From a checkpoint of a small contrastive audio-text model.
Data: trained on read English sentences (LibriTTS-R), 15625 training examples, 122.9 epochs.
Rows from block 5 of the audio encoder of a small contrastive audio-text model, named by matrix and row number. Each number is 128 + 32 x the weight over its row's rms, rounded and kept within 0 to 255. All counts start at 0. Numbers have three digits each.
After each channel's rows are labels from the 100 clips, of 14848, where the channel reaches its highest value: "responds to" is what is common among them. Only what is clearly more common there than usual is listed. The data: read English sentences (LibriTTS-R).
# conv: pointwise conv (encoder.blocks.5.conv.weight, 384x384x1), inputs 256-383

conv.377:118092124136123119125130149146184055102066079109124137122127103193094155117155104137190134110153107133133162134169083148159151134090187076172196100193103104108171154149066108153109079139161161134111132144144121140155166135097097139118102111135171145094174102119146065164166106130129128108116103121129147098145084110192087122144157126156111133164143172131171098113107113140106110114134
responds to: the word "i"

conv.326:103106137126157097113097177164141157102091128077148138047125090125109080147122130121084089145109105095091135174113132078123201120106106144131185118112112122055126151088120059154101140118085200100203131149106105119127114126136165114194108138124150085129156159090125169110119168111167106188158103160155158123188154094135131102127157113194181142164038135054106114180050072057136161128121
responds to: the word "of"; the word "you"

conv.225:085158100170187098129126200166181082134150091162110142092104136153101130130089132135146101093155166109158118102092151044143166191114126118077126098185107134103080115130174084107131095144165134145082154090123099160136158107168104067104146110086132131115123086100111121088159116119107157088177152122197158138145117148090150090122135087184164069197141108139132082170099102126100113161114
responds to: the word "with"

conv.197:109079096120151144095207133121077125123179133203129118167110157168162102119083159066100164184057146159126128094152130100155093103114125133137131114081149080158153167111097127084125149141121109151141148124108116078135129156149133165096123115125128147071105108111233098113159175112133121069135118113147108169136159112137081119087113194104149183167114129148086115125076148162121104125152
responds to: the word "never"; the word "not"

conv.72:112157126112159085156145072081092163102117097098122146142254101096115205165131106129115095114099124127103201108126106164120104107121092082149123130135115165136121189152145147174151090146150093206026137104104082133144209160156090097183110101165093108069121099071127070139103108093105108094115129121173070109115155176126077108133148112090125097089070111155143179153108125107145129109121
responds to: the word "for"

conv.221:100038189106094147121121183117136139116128088136122102152120176120167162112110124074121154124085143074118168127126114164106081216171129135133152178116100156084076152093113075154123127155088123143087142122043100095154150188179114136053147136167148153127096143096117147098141073130116122102102118099136161147106153119128122143197222084110070172122104146086131096209107063138160097116083
responds to: the word "and"

conv.17:109142180096151104131099145160075124159112149122144167112107133140058157130075178046134122105117129187120122146116177072133127109116161093130121084073162189181112143139096131114083187175134154074111176130127127146204097125097107125146107159091113097132135083122112106158160093152044084116128206198135147084155123085085116205144162121092132107071117157124156198184108181145078116094122
responds to: the word "she"

conv.73:127086136118122141180136115190076156103165142130170080132067078141121100112169136121088169106164161130069086169032091100118093105141124156104151083175151075097123128149122113155075069106140123108083147158133113108177178165120161105135119125133191147088132127134089093126082099165133121117128134161130158148152076166187173154167199133160084108133084119166159049127119136139143141171121
responds to: the word "we"

conv.21:166082149102127098132095067201120142142119149125108052175049149137158061106169148148152082100110123156094102141114119136145105113150115097134134139109145105124130109133062187121099132171142078106118101150139198154142188168120118105138165123115099181126086141110148099095115112133150079096167158139131095123064206112151128150130122064115115130151129155116120174098178140169158144162166
responds to: the word "with"

conv.198:100148112126108113165169079116106157133144098078097115108112073150125140135171129074131132097145107118119144131168109150110064086151111155088175160087117142147144143179124143186100098204100060145166127093134122138166082049130138115097092129122133115178139132103097082079124129122056123128085185175089098115130042080091166133115131105076150165138119138132136155128152114164123149102203
responds to: the word "i"; the word "my"

conv.357:068113136144140079112124083153109106124132142187104152121115154097132151107101147075128126139123142088088127136123106084126110149122120133103094071177157167149088154095135134168127107134095180088102128142101139100135132170120164121108143150123052146074152119127227065146074110155123070056141180160105140147150121142114116198147097120142162179130066105139142137115131108154121083111096
responds to: the word "was"

conv.136:145119138141142101160129117120179118121074156121126124125122143105132201123128098139070183111128111204168129183133118078072155094144173102156107117157132084104120127183208164098136152095089102203112080185183091124100113176069173103074104111104131115079169110105117077118136117144122118108070097077103158124089097143092107107151096174128108113118141096174117082117111126121141091171060
responds to: the word "of"

conv.233:107153116142097151138124122155136131116163069099131145148125176143189138090107130144105140178098169166173125134154127118142140135088149115124139158139140134108119097158080181097148136148113098079175154134126093123138072206124200096090087142144098097136108145117078111155196174091160185127175061050114117062155156107113089117074137106155133054149082084110152123110139117081145143119162
responds to: the word "i"

conv.188:084079113116128130112140115073079059150134126084149095086122123112134122101058135177133083110119147148183134091155177128115159145167109075160085154173094165141098135127164101107125138121098121145131110142161115147185106093175132164080107081146118152180106155130054079145154138089152124099130144135168096126065137162119165097089174133093176104126104129095153184167109150167140080145121
responds to: the word "the"

conv.119:134099125212125210130128199137071087123145123113133122178111102144111115097136148075096143134038161158156154148102166124054127123088111185085130135057128107166136099130082136214111164143100108191133113043135072094108096165061074130179155120135113185126177122128118107146106117136143107150093113091122158127164106121051148168179147122129161157092097100162129116173133161156109107106147
responds to: the word "and"

conv.3:149099126121115085144136100152158117146166067165151108087133129151071076128112175116115172127172149141099181169106105154102178144120103144096086062119187092112100099136157141078107107113170173181102115105112130157145099121133149133071058089144088149147080090132133148124137130105098127123125110166164152100117188117123150076083137062080166126119162142128137135119124138151177122159154
responds to: the word "with"

conv.50:088133128126110099129110119140119095137117146141137138150118194107188167151123136150122132130085166123113104109090169136157083133167155121121105125109050105140148178167173134167126142132130134188130115196134143181148121129131087090134125136124106152166110147150109133141114084145105060135089088092132142101120082083194090194081166094137141132145111095116175133097134098081112083128110
responds to: the word "said"

conv.113:096108084091122176119115096136103123211163115135177112147147120110168177122230090145065122090176159104103123149116100144129105135178081113098111154126170071094113145147155078146192121175185107162146123150131123126149075111073137116111126088112103184130059121196106081100123115111155135112098040115105126189136100166110146165137100188088121130115160150124117148096111078137137180144148
responds to: the word "we"

conv.275:114106122088129162074138156117109197161114091126168119146131103131101119108162085107113114144035087121117128145076120165113133085087089150138088121154105170089108126180142101183137152140148163138111169133122097166164177101119123117081109126113090128139169137104149150091173153134145142064114171061155151129092120135126137168156107132181133202086147125091155142137125038086079132122107
responds to: the word "mr"

conv.93:143078168093101084120055155146083119099119197123125183146116138099165133093155139133075134093079159175120128129170168096129180122146076090123114160107165111177132102107134124119104129163137105148123126165109119133165119140087121051148140093165143090195166138175120107117149138157095144101089110150124169114145125099148140167187109060139159041111166172121176134129119131130141098150071
responds to: the word "must"

conv.341:145162070190048109103114118143103076102108162080075180161080074147159114154102057139108107131125110090126137144074139165117138118153129161098115113082162109169131092083153080147124154132145187173145161138178148152163102070118092163123085107106125086145093187119131092111129184098156144129111174110114091152087186103138142115077129096078118151032141129118188116147139172137116081162091
responds to: the word "be"; the word "before"

conv.234:137154155130114099147131129076131086131092099138100128113118131083137114106112128137096191113099130152109085086105146184153121077196162089159133112122109071164136075135121159134083127135135067127182146156108081134144111127116081152117140182139152154091137099137108082075165154126107104165172118135128068104121152133097097114139171116141144090120103059136144108151145122123107140149059
responds to: the word "i"

conv.261:121125112122162144174146122078052150129135164140148164122157168169111200197143068097147141139152102155172106153107151139152118168107132166140135106169181115166107088149096092118091142125117167135039149149148176115114113088108111128098139088190100042138105120184030152142122116167117128108138179139141196124136150107189130146139147143147184110079099106147144117109080108137060139135082
responds to: the word "never"

conv.64:121124153187102103152130131123150153134095127129114147170129137133112102090145103137098102167145148100142152154114118175132107101094122085157087134142095147127164152158122154075170156113137193193111118149134140144157141131138130117114093118029135164116158108138110131189158149104130143076117144128105110090057122125166090178130130141173123132151111135082116132092146172197138099144136
responds to: the word "mr"

conv.287:101162170098109160118104156128093115118071169127152113106115191184156171143113138180117123141125118145069155166164103048157140114108137123113137153161140139080111133141069155138131132137060188077094129163140048133132097104133063157122079140081134168041100103067150180033102145117128190053137140144057141102155126095129174078112152166142106061056124179139116088160147094160140130112104
responds to: the word "the"

conv.145:142148082146132149161054109124110119110182166136085163143079147150138156081098143074156138127091098170067123065178087112051108134091141191151137159081152100171121090151097136174126157182100153137153099113095087120076150109172150150102166134157093155087157130106108166108113217126113057135102141079142168097169106105102107100136067122143065099160106103162142094113077077135146128115188
responds to: voice: male

conv.321:164132125130120089063170125123113154149131158137111146130135138175074128150117099096162111135054165126125124085100086141165176120138129145153184122090172147092088096130126116177162113139125075125088106165139126118105137106152182191133092108147101059132122144096179130129078138115138099102194092219125140138077193124105146088090125193152161120084126223097119109149146143118141144147049
responds to: the word "with"

conv.354:156097108108114173110114156088149000085093151064101152104139155139100114086076138156180142158159097117062139092116131129120220160121097136121137034110137151101133130111156117105170152104094138157045138094102178169100203186079145124131125141110145202168118065090098162133136150174187177112117140170188119131078121090169127125139097062160160152148128131138134171178114151165130121120098
responds to: the word "be"; the word "to"

conv.146:075109113119097091142080114094104156119145062121161151091054153130097123105164103154138138134163070098134131053154120131077149064136126118104104157208112131109122147146129163070122115148108142096110092107078177170116139075057100171095077144125159130132135144090115153108115140074180150078127114138082110118164119137116122103111122139147163194136138112108152137062147149169067164129114
responds to: the word "we"

conv.239:115120103169112168135114133145163110113118122126196130130117130144086149185156188183114137111128160118098109188161137132146123141081214116119180138139125139106143092136074187048137119093117122120134135060072127086158146100098130094173111091135177147188090087152158150127156071132119124181173127135108183116090144121181108095118152103140101100174114170053098153180152086153058093091108
responds to: the word "of"

conv.131:106120092137153110159118118046123112125038130093171172155155093131120123132117090128143130136132115143125157134094041150193097142182103121187158062179167099216137114086159151107135162160141206100123139128121146118173089139083169119051109149061089114105075157134139133064133168125138126108160088158151095117190141136125116105148125088136170136060145121115116131126147110106160066127167
responds to: the word "with"

conv.42:108124130119063135117151128098102108182143154078106147147082145109088118108140212105068160122129118165126139134188120110131123185160119141115131102109116147123129165097132082149165142136157146138162102079194159111140087146097096129142103100120123105120109199138146067146113070121069079132141125177158097158096071102160087167082090120064153168078075091099139158186138099138157070068102
responds to: the word "not"; the word "me"

conv.38:095075159120135130167124150066111143144149076133108129106145116148118195082125159142156091172155104072082119085123136079061175170125190138158174154181121060186118076087140067159084146139080153061147134184126122104169120123092133118139150087170123131125077110082103139139175182131120152165117122108154141118094133118121130155131209138101139129155104147063138180152115122153121141100120
responds to: the word "i"

conv.339:122136165144109163053138171167150102097128105114145116159079055090061135129105162126091127098105137191128174113126152156144127110100124159126171058129082072077137150098099126183123126025100091101120134068132084116102100138129114127141121137130117124163123145157200092142133192174067105117105082140134162116192134134119156115174139144121118165154041141106081161154137140119150118119141
responds to: the word "not"

conv.55:197091111119139136146107140056183186100145097203100116168121102081148104129114101145107175107156085128150096096144203133124188096127115132122135057114142177098092106155122155121200099093105110093138127120144082077130114153171190141127159115146144184132110136115107219072133131199127116136161113121182098154130084073101119160134094128117124131175164099138141157113161132176116157143166
responds to: voice: male

conv.252:154053103121087134140105123146145129099099133130124178126088156117093110214124151125105073139125187163142149097110108132115139123090101128131113101153092161162079131107168075186094099153127100095094154182052164132141061191149140199116124091142087092151152149129176099103118097086173129149161144181200132120187112122121110189119184089037107111069125097162076121165129065202103061091138
responds to: the word "must"; the word "my"

conv.182:126138131142179145134125117120061124046096175105108167119137155149149152137115120158091143122067124117119113145139094134140094146113127075079193119091115180091112197139122179129083100180126139094141115135201107120145116086096130163108123163135152130162145178175102146062134103131120107114095110060218104112163189149119097168155086138178086139091133173153127108135165085115122142136122
responds to: the word "for"

conv.60:111130100141070186111048141117105160120130066115117163106128195150101089096131166134060111161123079149087142152120169129080147125153172135090173155099162113112127176120160128098121143116105121102106122093131128018117137171128170089092076149157189115093097112127118133102130099168136141098106162147123156179131108129121148111136079138116184127156132140139075121086072081129108112161123
responds to: the word "of"

conv.75:124151125163126083065109130155132090082205078050115117168186096123083155122138110098187170126117108167150199115097095127147150140110154144117115173113120131081157077077088119166196123067143086085147137112136084140177107181107156116133138118118155103081125131109143088079151147172086121181130134145156126131172140168136118073115138134089111177103083134119147125139120053089081146105137
responds to: the word "you"

conv.22:125098140110108170094122101144096128096137178144129086196145097136095061153150134090088087096143168094085135120168127121129132150121104162130094125146120118173141142129184100104161103144180114131134148106180141174158132134143058093155179117078166088126080150103156166131109136135136142166185144109151122074118155105085101060138070085140139109156110158093108096166096076185124108120086
responds to: the word "not"

conv.248:143091100139146097126141133148122182113170138123142133128188169046136100130113103135170164122085190148122123102089114123112112099114134134119161082083157152133096080076143146129157149087150137096143162104108115166114131121126177127132072103100168131145134172119107187142120184123171100057111110208107184104169067113132126104127169152104122135075165141185145166080125120164078109113146
responds to: the word "was"; the word "it"

conv.142:131090160162168128141114147100194137128149174104081136124116069135069190111103142128078167084152097078169175153129152111145163128041127116142127112199123088134093067097116163154155144178080145123165086144090079156077095148107142111134093091156120162098119128141148175148187112114121109143136078201131127138152136088092152157198175122082113143131121127119084099128126107161125119119139
responds to: the word "was"; the word "be"

conv.314:149121050121154121095158138161123126123134074143183168171114115136180109131100192129056134156050209097116139113113132109123124052093065141148164142131110124156120106129053128113091114091142122106155150111153087130169120160048087092090090158129094098148103205152122103161168146132125134159102148088162090052169140112099165141112180112183149109132132168209168096084115144129188079100150
responds to: the word "she"

conv.346:139128133078134118089053116104093166104105119126106070132144108198115128157119168146139102155128154149103147176114141121134164178153104123190157118162171159131134121128116173120096144108061077142067148125114184102145127206079122113043114175141155148174136134073114137143118127103120139157183099107149038177114207173107079139117095181138100120145159172060075088127131115115101072122081
responds to: the word "with"

conv.89:144196174135168108099100126118119160140051123120140103085153110136124102164127165141115083161107133136112113139167169068120126087138117195173144089127126129147142169119126111072148076102187116113162146098101101120132155091118169093183156080071094116149118121142109163154146118176042143105120161152144117143125120055169139173090122146169035120103151127150131127120150132153114120083114
responds to: the word "was"

conv.253:116132128064090144128106180187145122195141090119096132100171088145127168129072102166128123145187129135120122198153180120098167118139073138115125056107099080116110109108205152186105094117163122155159099130119102219128080127136145103109125156088145118120118130166110141162143132109095151139109106184100089156125150137127162113179143122123206126107127128110109136126152142148119068153110
responds to: the word "not"

conv.15:147089109102137151145153126106108104110110155159067136125127155089099133150142201110160084095197146191179124120187113123163124118142146127147128156134107108128173155096143147143109116154046059154182112095150114111137148116111141111100156128080143125104103120137188116166096150092162037128212141068129140072074121101104089110096126091136065127099168177172109157136149075150133140107124
responds to: the word "his"

conv.79:162106183113154128127144131166108131177030153113164127128123129168051059100127108131116091121111151125105119149074154176129089186114060076112122140108142221148109134114171204105167163148100134124114132190143138152122113099092078138171118168126170095107176095170125105105102104166106072160202157112074104136119120178128108115147115132172139163089087127122194118098179131136171114137121
responds to: the word "the"; voice: male; the word "said"

conv.213:129164136126176110094160118140132130087078148113118187120122086138134105137140176105127199188098088167092131115170148096145121134123113130150129060098153079093098116166119120116133144116126125148098133105131133212132068094153129121113186140150099079072113119149127165113120109132127178127112158109116084141127160078104072111189137101161079150131103132145094106083121158143137125148102
responds to: the word "not"

conv.110:138125164194144124111124127099071140159141131122151088169144180132076040108072212107128142151178112099086131152148076119036121128093073103129148141123058159061107115123183099128078118148073176135123142109082170132145173127079100145077095171103187167102152077129117110146134170093151126197131116126056185135141090087073115119198139173113109153088049166088095162166124121135109123152101
responds to: the word "she"; the word "her"

conv.57:146080100144113148179048154155072085175164142133094093116138138117104104142200094141133104125124154126147144098159136092116107098104137101117141082094166124183120105108135150155121117147150082122184135082091079125104171150108119079169162192134124175127089098127135173070142080171171169104109107110088111091073153136209149105113130134134127115075053110199115093159123078148170134129111
responds to: the word "for"

conv.370:165153076121103197113137094058123164082125149083129106127113079125128097134124161104183080085124116095100150175082124154056159134130123148069151102113093099145122098152122104109107120114179129142077126179106136135136133152108121162106141115135129054152160146109101142157176140090123036114075133126122139071118092102150064141127109167119093121174165148112050137189136117147125142153161
responds to: the word "and"

conv.128:116145113155175205125115146089101118130106089128118131148159121163131198120103114126136099138057184161107092179097124116121171122147087129109082124072130111135132090164116180110131119144065153138126135111138144135169077170165089134167080119116145118140131131122074158130111109113105163152135146120087129143100178206128127142119123156078144085082117163145179083191196084171153104135095
responds to: the word "the"

conv.12:140081167147118162116131166115132048118088149175125112159111122149158146136067113133161141155084088152069123181171081093162128124083110111079117130104141172125074091148122118112094137154092154159149143154097116145104094115131157120109082109112061157156124157125124115158135105132173140193120122157097111096104149105160096192163132220112162219161073154137104140154150143164155167092116
responds to: the word "and"

conv.289:136133133051101167086152127095111134088124099127124150105075093164142070172190125140177135138114169100151147149129135144168161141104123132138102100115102155120091127151107159111151121115138121151115139109133134077120131134129163148086165194075177105132163164131153162074135099121154112094117117116118128110113181080070092086119112112123134101156117186070156150151164145139132123169109
responds to: the word "the"; voice: male

conv.345:148100168125130101141141130097115241142109190106139166129136113114096163093089080095065138124147135140129100135232163165113118125145107110144209192143151156124168101126114119171117125087130139148146113072165134171169095174106091147123130141107117147119116144127084105119167115219114108123125061095120113138079148093135109185128150147148096133108073118117067127129167119168073168111156
responds to: the word "she"; voice: female; the word "her"

conv.169:107090112134113101070156121091097140131112094105064146181157065133142147094128102175103098132148125093125162146096118104114126112139139133147158123171125098134175105128059112092111163103071095073113089149120120180148100121124142150159088143140062134166103126109082086143112136161106129078080200079142106117106128134094104144151136140056126136113181134086171124160132107126109108114184
responds to: the word "with"

conv.147:175102080086109122155136119130132217125105118099069146117150118120140126077149187141108116119105148082102129145186172136127124156128092110136126147118171157109086095110154138161129175109121110105127255107141089113137112138099118180101162183133152133144134148178109130107146123131139185203176154111184098147125142110102105155141137174168119169084114068116213193105093162164070150192181
responds to: the word "she"

conv.382:089115138144122092163115148147120075122120126122132091103117156160103135196146167096114179125087082123123147156136130191168063163089132128110144160148147093122183074139125155102140160111097149078139133105217121132132105112140113096144108117172115098077143186121113128179097191120190116090102122130106144101077126166173116149042103145111149152105142098129188098150092121121104138139078
responds to: the word "the"; the word "from"; the word "for"

conv.92:167072145175120090091083096140100137115150104087170139109079155075129087124110089129175151107113126128186152127142168083087103161143120118091127106091094103135112058147159130155157144128095106125164137178093093145158237139150159082121104173095165144043117101138123132073135157206120085148188094116140194166070082095143119152146106075089222115101071115151106150120110131163125148104154
responds to: the word "for"

conv.304:139106087145119125174158117135145107123131094145192128097141118199148144061132105041149119107126160150124157185090075119111120158125153152112107148118070069191138115094131170094122115156149172154085093098121101157151073077176098202116163078097070093118147090131100129142069136102158101081143161089097109104132140113154110140142101122142187156156125136122133118121121125133131100106112
responds to: the word "mr"

conv.6:171146115164122126142124088121116121118168145108124181115118070182053134090092134127141051145129101206094151110158110152119204085103112113123146080135149152167146098169071101092076157063127118133085129126118115132110159197062104145121104124074127115088151083157130108145163165068108142117129116156125109143108145117132101125132092148135133158139135086182117112151095113166113060147123
responds to: the word "i"; the word "my"

conv.141:114109143127121144153138074147079116175120123132145098090134114158132101133175110147132104183117171133105113127136128174099160096096158128085116091190157136121124119092159070057128078152097140130128120126096099141107109132152113111114147124125120182150122203156155106131082162164150122137148117105114180138114138177197108110128086131190083162146105159061213133176126149151094080127160
responds to: voice: male

conv.351:090093154108135154139128077078100125118099152159106121057124098114142160129068162123126077136157097134143146127135138086177105152113074123135146169138076151099167197122120147141121189152120113136134184065109082122130124136136123126159114148130148120185140084121101144114150165206164154154113168093143151099072093117075142166135130123116118128150082141158109057124174106149090093104140
responds to: the word "be"

conv.34:113128142085125133102176089109119150084099097112133147168128147085110140128137129107091127115154115093157078113120161126128162035143104165157112166135158114084142154074091171163127085129095129146162046121149161100086185093091141120124125129175168163155149146144053095140133149082124111231094093132195123186141131097125115170081130165173110115108116125102119181151158123084142158180061
responds to: the word "for"

conv.80:154163103178183147113053131156193189148157128089107131121127121147152129107182167135155075156178140097119093108098104063146080106148075174085129141089149146126101064140144102163085131165148132153139255104173163118146101125147173132057181173169152112095194113067116155152115132133141131182149116113119123184098147119173071128129166136134133112107157126133193140135161139169110134214097
responds to: the word "she"

conv.294:183123129184108124138128129059133131097110133170148143101166166121129167116122173078133112135087076100143035135146122120158113174053164109099186172137125162138101150102147184168144238130141120085153096118071115166162124130096101104140143176129148151085131100155080070145152163147140068143152103150152095087080097149123167111139162121073110091125108123132058153150150159072078150136149
responds to: the word "his"

conv.97:118083120101088132138062077072134125181126168109065107056173115160112114113121122126149098106100120089143118085139204138092115139152149083156187166121098158072121165110152149151147130081139171168126084160146172121171119145123135125179099119154105148119099133157136123153136088133150134162115142142212126099127134139079141152127109155142084113132112103117132114118107143107124127092113
responds to: the word "not"

conv.262:106128100129129144113097137165156089149180155100145164118141185166132067138185117137075162118184124087113131120143115137162127155116093138143137145205182118083125209145126182125079138130053097145130086109138161106093066089101123107114113088125178126107140127143096204129127086086172133143134115147129069117107136158135108136140141099072143091146197080129120121065138104153175144125154
responds to: voice: male; the word "was"; the word "his"

conv.179:149130154119104122160118128154127122174078104142111071108089191143077149127077137118089136132135118112103094128126079142123142142133140098098077110140124108065106086156160153126111149127142124180058202100101159153119135096110158158105128193174130093098170133113108165119164150106091087157108181162140131145130098108091141164115116184098198186111145115143122152120044146137121095136124
responds to: the word "we"

conv.212:070108123147140189122130214155180123166119107116100063122134153146104134113088126151099058172146143123123100132134139133113062203103159100079072191090129156183178162172108116136140084161112106195128134178136139180086128151126104108078135185101121161143132130142094069109099126165088078131191172130125111143133109171056059150152107130117107087151147109075171102109116117126091095120102
responds to: the word "mr"

conv.332:130132094118145162116208038106130125138162107079116123176100116156070111092126178122133094120153116177150106147164117181121147125111166106155126133114118101174208139157115124168163185156117197161116142113072153094108116118110123154206165114130176063180115125159053054117073197131191111121118149153136108087119125094096155135151149110148130124110109110095107126127136149108126062103093
responds to: the word "be"

conv.156:114165125098202083094110145135132089123152072151169133114129141114135121168065166116163166115207082171176130134105099134155060111077108087127201167150124126135099167111125072145098162119063191089101111143135126148125089102144150167109093139156080127113128135110133174124117176081173087151155142144112194141116142091162135113122123124106095086064139071142118111162115128118132112125099
responds to: the word "of"

conv.306:135120102142206141109145154111136136125144098141161158101218096102088075138122118152108141152114095160108109099117117097181117036156104109056180067105178155143116136114177087134112122077171138088168191146132146103164110177062149139160158117134138123059056188168072123120201184105119186155165137129134170152130162161080152104075145143167153115092152139079117127163157136122118090109135
responds to: the word "of"

conv.23:095094152158140210131131184097122159120124116137086158121087128090186137131100186093132094115151100087158110147141158089132160150075121120131104078098129199129103181174114118139140122163051109129103099123078130141129148118115116059128198139186084143108090100106129076150156136069157113089085098146143161145116199176127137137114098123118130122164122115135150088109111118149202128147089
responds to: voice: male

conv.323:133102168079179156180132142088096146084123106164196102133155111162129112131136129172145150098185077101077148182107035158157088109087140150117180083081125108172098128107154123155158076139097165119078154157105123122207151146113128175106152166123120137160114104112105150133109142186152117098146121121155167116183167122091165151085094104153255095116145173157152123093147164108110160141133
responds to: the word "of"; the word "with"

conv.149:129094151142113106106098141096159138109146161126186216172098151145133129162114111091103132076129111149137075146122137090117156120107138207138138104113111116118094134084132124109173128143140125197143097175088165145060176136119107136081110158115092170133081070086112128151150141110146062155108126159118089072164148125074117147157097157124083086116103132112066101151072159147105140109127
responds to: the word "we"; the word "be"

conv.58:158098175120121119128135173082128059056097095142130146084179134150149159172146121129158178102070117126121148086120153041168127126120093066088130123161096095114123126129146149133107112147147149080118172140106162086142080116085115151135154178148109137155100120119099101090160157137110077176111176195170158111126121113125143112134144135082185129144131117187165130172131102091055142168119
responds to: voice: male; the word "his"; the word "is"

conv.168:144160101160127107035082107144061183062178047090107182154123094185158105123101159088185172152133117097147132094169167108135137122054161165113136157130122146164105125118127134131079106135130143179141184082125116111160150160065159123136164096103091157094104188097163152106128137136123118110140158082106097130133124126158091104127157172090126105183091162125114134145111061099117093114129
responds to: the word "i"

conv.227:161087115069133100085098101130110111061136109118095126130148106101157135099095137169062143114103138126080102178083209148109096088144106126121109146081085191144148104136113080056101117103103142131117128154185125152057059111141131139156140136136136096166191109138139134120144118127120137126119075176123129108123116128155130144149096142113039126105117122133151179150173157127099100149089
responds to: the word "and"

conv.343:095117120141062144177097125164114080189112169116131089128150147131124167130166142153139111123098161115160123085073205097110164165127125121111061121186077092165143129148136098133110075114115104170154104083160174112133132186116088127140090151119170094081169178184138150184071093163092120112149133145167108132167143165146117064130095107092093173113158134145061086078184095128170120166151
responds to: the word "not"

conv.135:176103081116139170044104085116142116121099144090090062163114132126138158142109148153123107132102106171072133133088159062145158087097127154109131167156189141094147126108054167120089114112139141149147137080119091165092105124162094090107090111166126168083096116132134164042137160117134114136169171070147132123095141104157158115151155173109159130143129174136106143099148112114105134096095
responds to: the word "was"; the word "with"