{
  "model": "contrastive audio-text model",
  "hop_length": 160,
  "loss": "softmax",
  "encoder_activation": "mish",
  "encoder_depths": [12],
  "encoder_widths": [384],
  "text_encoder_width": 192,
  "text_encoder_norm": "layernorm",
  "text_encoder_norm_position": "pre",
  "text_encoder_activation": "star_relu",
  "text_encoder_head_dim": 48,
  "text_encoder_fused_qkv": true,
  "final_lr_fraction": 0.01
}
Rows from block 3 of the text encoder of a small contrastive audio-text model, named by matrix and row number. Rows with one number belong to one neuron. Each number is 128 + 24 x the weight over its row's rms, rounded and kept within 0 to 255. All counts start at 0. Numbers have three digits each.
After each neuron's rows are labels from the 100 texts, of 14848, where the neuron reaches its highest value: "tokens" is the input token at the peak. Only what is clearly more common there than usual is listed. The data: read English sentences (LibriTTS-R). In brackets: how many of the 100.
# fc1: MLP up (text_encoder.blocks.3.mlp.fc1.weight, 384x192), inputs 64-127
# fc2: MLP down (text_encoder.blocks.3.mlp.fc2.weight, 192x384, transposed), outputs 64-127

fc1.368:122081098139132145110158136108110146132145129130166108090099141140147114129136147188158158078151149102130093096130146103086163146138128140163150142106113148119121141131105093118109085123130145
fc2.368:116145131130155129128109148159102115098165119092140117131164132071135137116112122154114145108170132111095108150148151113138123085135137112161121127118117139108112157135123115087171109147121143
tokens: "know" (50); "not" (9)

fc1.38:062156125130139165086132158141131132100131083130130106133121106166118131111143149116128146134089167094099111134129143154125106112101137124103139083066168127116134133155098121114145144084094100
fc2.38:112113096142158113159149175093099095129123098107155140144140112166117124096139113156142107159102136160134152114110131144142134127145123133125110187150127110123125097129127152122083071133166097
tokens: "were" (100)

fc1.40:131133170134145137117123139148139151131174168159148125081096114119142158133136128136108171138078139139102127055116115148095091120132129140051150123133143148116124116177135126117152176146118133
fc2.40:114106128173087094131153132113136105117163172156087127150116167103119149140118142095146108105147128135086138156103109151118107160117092156142119131116106120148116145177145114186124102140109147
tokens: "another" (53); "an" (12)

fc1.25:052123167118130105126145119109155084135124146133086138184134085162101169122158129132103175126120149171125094112076129102098151164114107148124122104142118119147134124123169104090150086155149128
fc2.25:156105155128082151133134126175126165155136159147087143094118091095134135106110106116167118087113128105122119135154126134137086111171120116167154119129121165137160111125156153134129162134124088
tokens: "my" (16); "mind" (12); "might" (10); "floor" (7)

fc1.358:122117106134117117118113127128104136144132180166098093133155117115100150134092144134152121131128150107117137122106106157088083140166110125105124116124127078086122116113099134132121149177119100
fc2.358:109127142156108093131147106130139158089145088145148111158132166139131151122120128118161116121123111140158096097188137138146096111148139140106155159110157166091108145119119110116115148108101126
tokens: "there's" (30); "such" (19); "says" (14)

fc1.152:137149113117120150106180115182099116177142158112146122101124151125167097116147095147107077088075116092135153115138134116085129122149126156097107093156140117110104127142115133155127142107129109
fc2.152:108143075130125119088096112101107123134160138189106120113137154144138132130070122117110099173100130153147159100128132115129102144123144105104132133141112127166093164129154141145110076126150119
tokens: "it" (13); "them" (9)

fc1.107:133118157126146088126114155143105145121108099120161114088144108123164103121129111133140124111107145080128152149132180092082162150132114161125105116130079128137227108123099114105166087127118160
fc2.107:129110105151150083119058161148153117131112090112119124092100122145154121119124132122151159133170174118131162145177130118132100090143102146154171130097139108141152114129164147130087095150148149
tokens: "my" (63); "mind" (19)

fc1.51:109106227081118147134095108128130175130137136116140133163162123093114096155112124100123105116153124145111102122092080146108087106123106094139136129123106137138139169113149083120145164105136160
fc2.51:104127127150152106092172141146097130127116111121162107138132107111118159144112107119155139136099096131092151082151156126157144117133138117117148142104156139092103096171193075153110129099144148
tokens: "it" (18); "did" (9)

fc1.163:117131154129104130137136171130141106121127107155155107159143114122167100169106094141135162113120128077139128132123110160088119121179115144118086153157115147147059094116116108133130081132092124
fc2.163:126172118103114159117113121125139160106117091119124129106103109084140110136166138112121139109128112116119120058136149111115135142131138098117158136122173122148108118139154129140107123180122120
tokens: "know" (27); "says" (8)

fc1.197:125155163182128090154144102172107159145134140129091126153155099116137145112117102169135121121077178109127071142165116100151105135123122188107150086085085126123104098130129168125105127104123098
fc2.197:105120091150155118153140107129125133130137099126129180124162112079104142136115147130108155181132108118160106129133141142164128145136155162097132126111114143146168163121128127123111135154100116
tokens: "will" (65)

fc1.285:137097132123146119137110143150130174165140111121134189125104107161146085105146092082095163098083124068134121100132127112187142125114104148109135096096137102119184111153110112106109115151092114
fc2.285:136150114156169105117134170132128135101088087123141120117148092172112163129127137132131173116122123172113141116098128128092149122128131149158123114148134105102129159154149168136085122118148166
tokens: "were" (100)

fc1.249:134070130098096115142069119159141128124126145105138146120106135101156127145143145121111143095156108145115106149128139146098129161137100110096132132117109152126128192110099153115078128142123128
fc2.249:100096137115142117124134165159151156145141097121115111145158098077153126136119115127166091148118092105124166093092131109110101133078101132118100098116098160162091150061162167131173105151146119
tokens: "it" (42)

fc1.382:104120179094123116139129131113155132131105141100138104111116133115162081119117124089152134142131099169168178119113102146164106157117131128141137106131103097182141167153146143114101099146155132
fc2.382:100154133132153111142113191082153114130098146143132126119109089148101120118094141140098139141132129178107159106132148195121130109169065138131107117146150130078160136169167148149099091131129143
tokens: "it" (16); "letter" (10)

fc1.300:130165146138099093093124107133111115144117149099127123136159137123186168111118136111119156131110132184112123115114136137103126110188107133137166121127144132138106140134133085112139094130165121
fc2.300:140090151112130092122150133124135157127128105133132149106117093134086118118128103111116162143111108090142132126138141174086128185093130096169161119131132153141126085115188111133108121104143087
tokens: "father" (87); "fact" (9)

fc1.218:111131178150131078121099153098117088097130142127091113133136143102135157131118127132102143086127098107134131091107170097123146145116108154110169182125114083151119131122117091108122137121139111
fc2.218:182147097133118136096105155137096121130129132122152135100124119120168121111104107116116150153155115143123116132145107153161136152120117159088146136091124148124170122165149140160121170129160130
tokens: "father" (28); "fact" (14); "months" (8); "wife" (7)

fc1.85:101119130128135168124119154148131107104127078149141097183105166098126111123188152199107150156166152107115126103057129165150113133147127172145138107145138137101138147136114114145114140130102154
fc2.85:140140112143135146146129140126103136137144084131132106107157096123123181123143111124125117116093076144144131098121141131109139122158164146061141088165056178124114143104132107098103138103130165
tokens: "were" (97)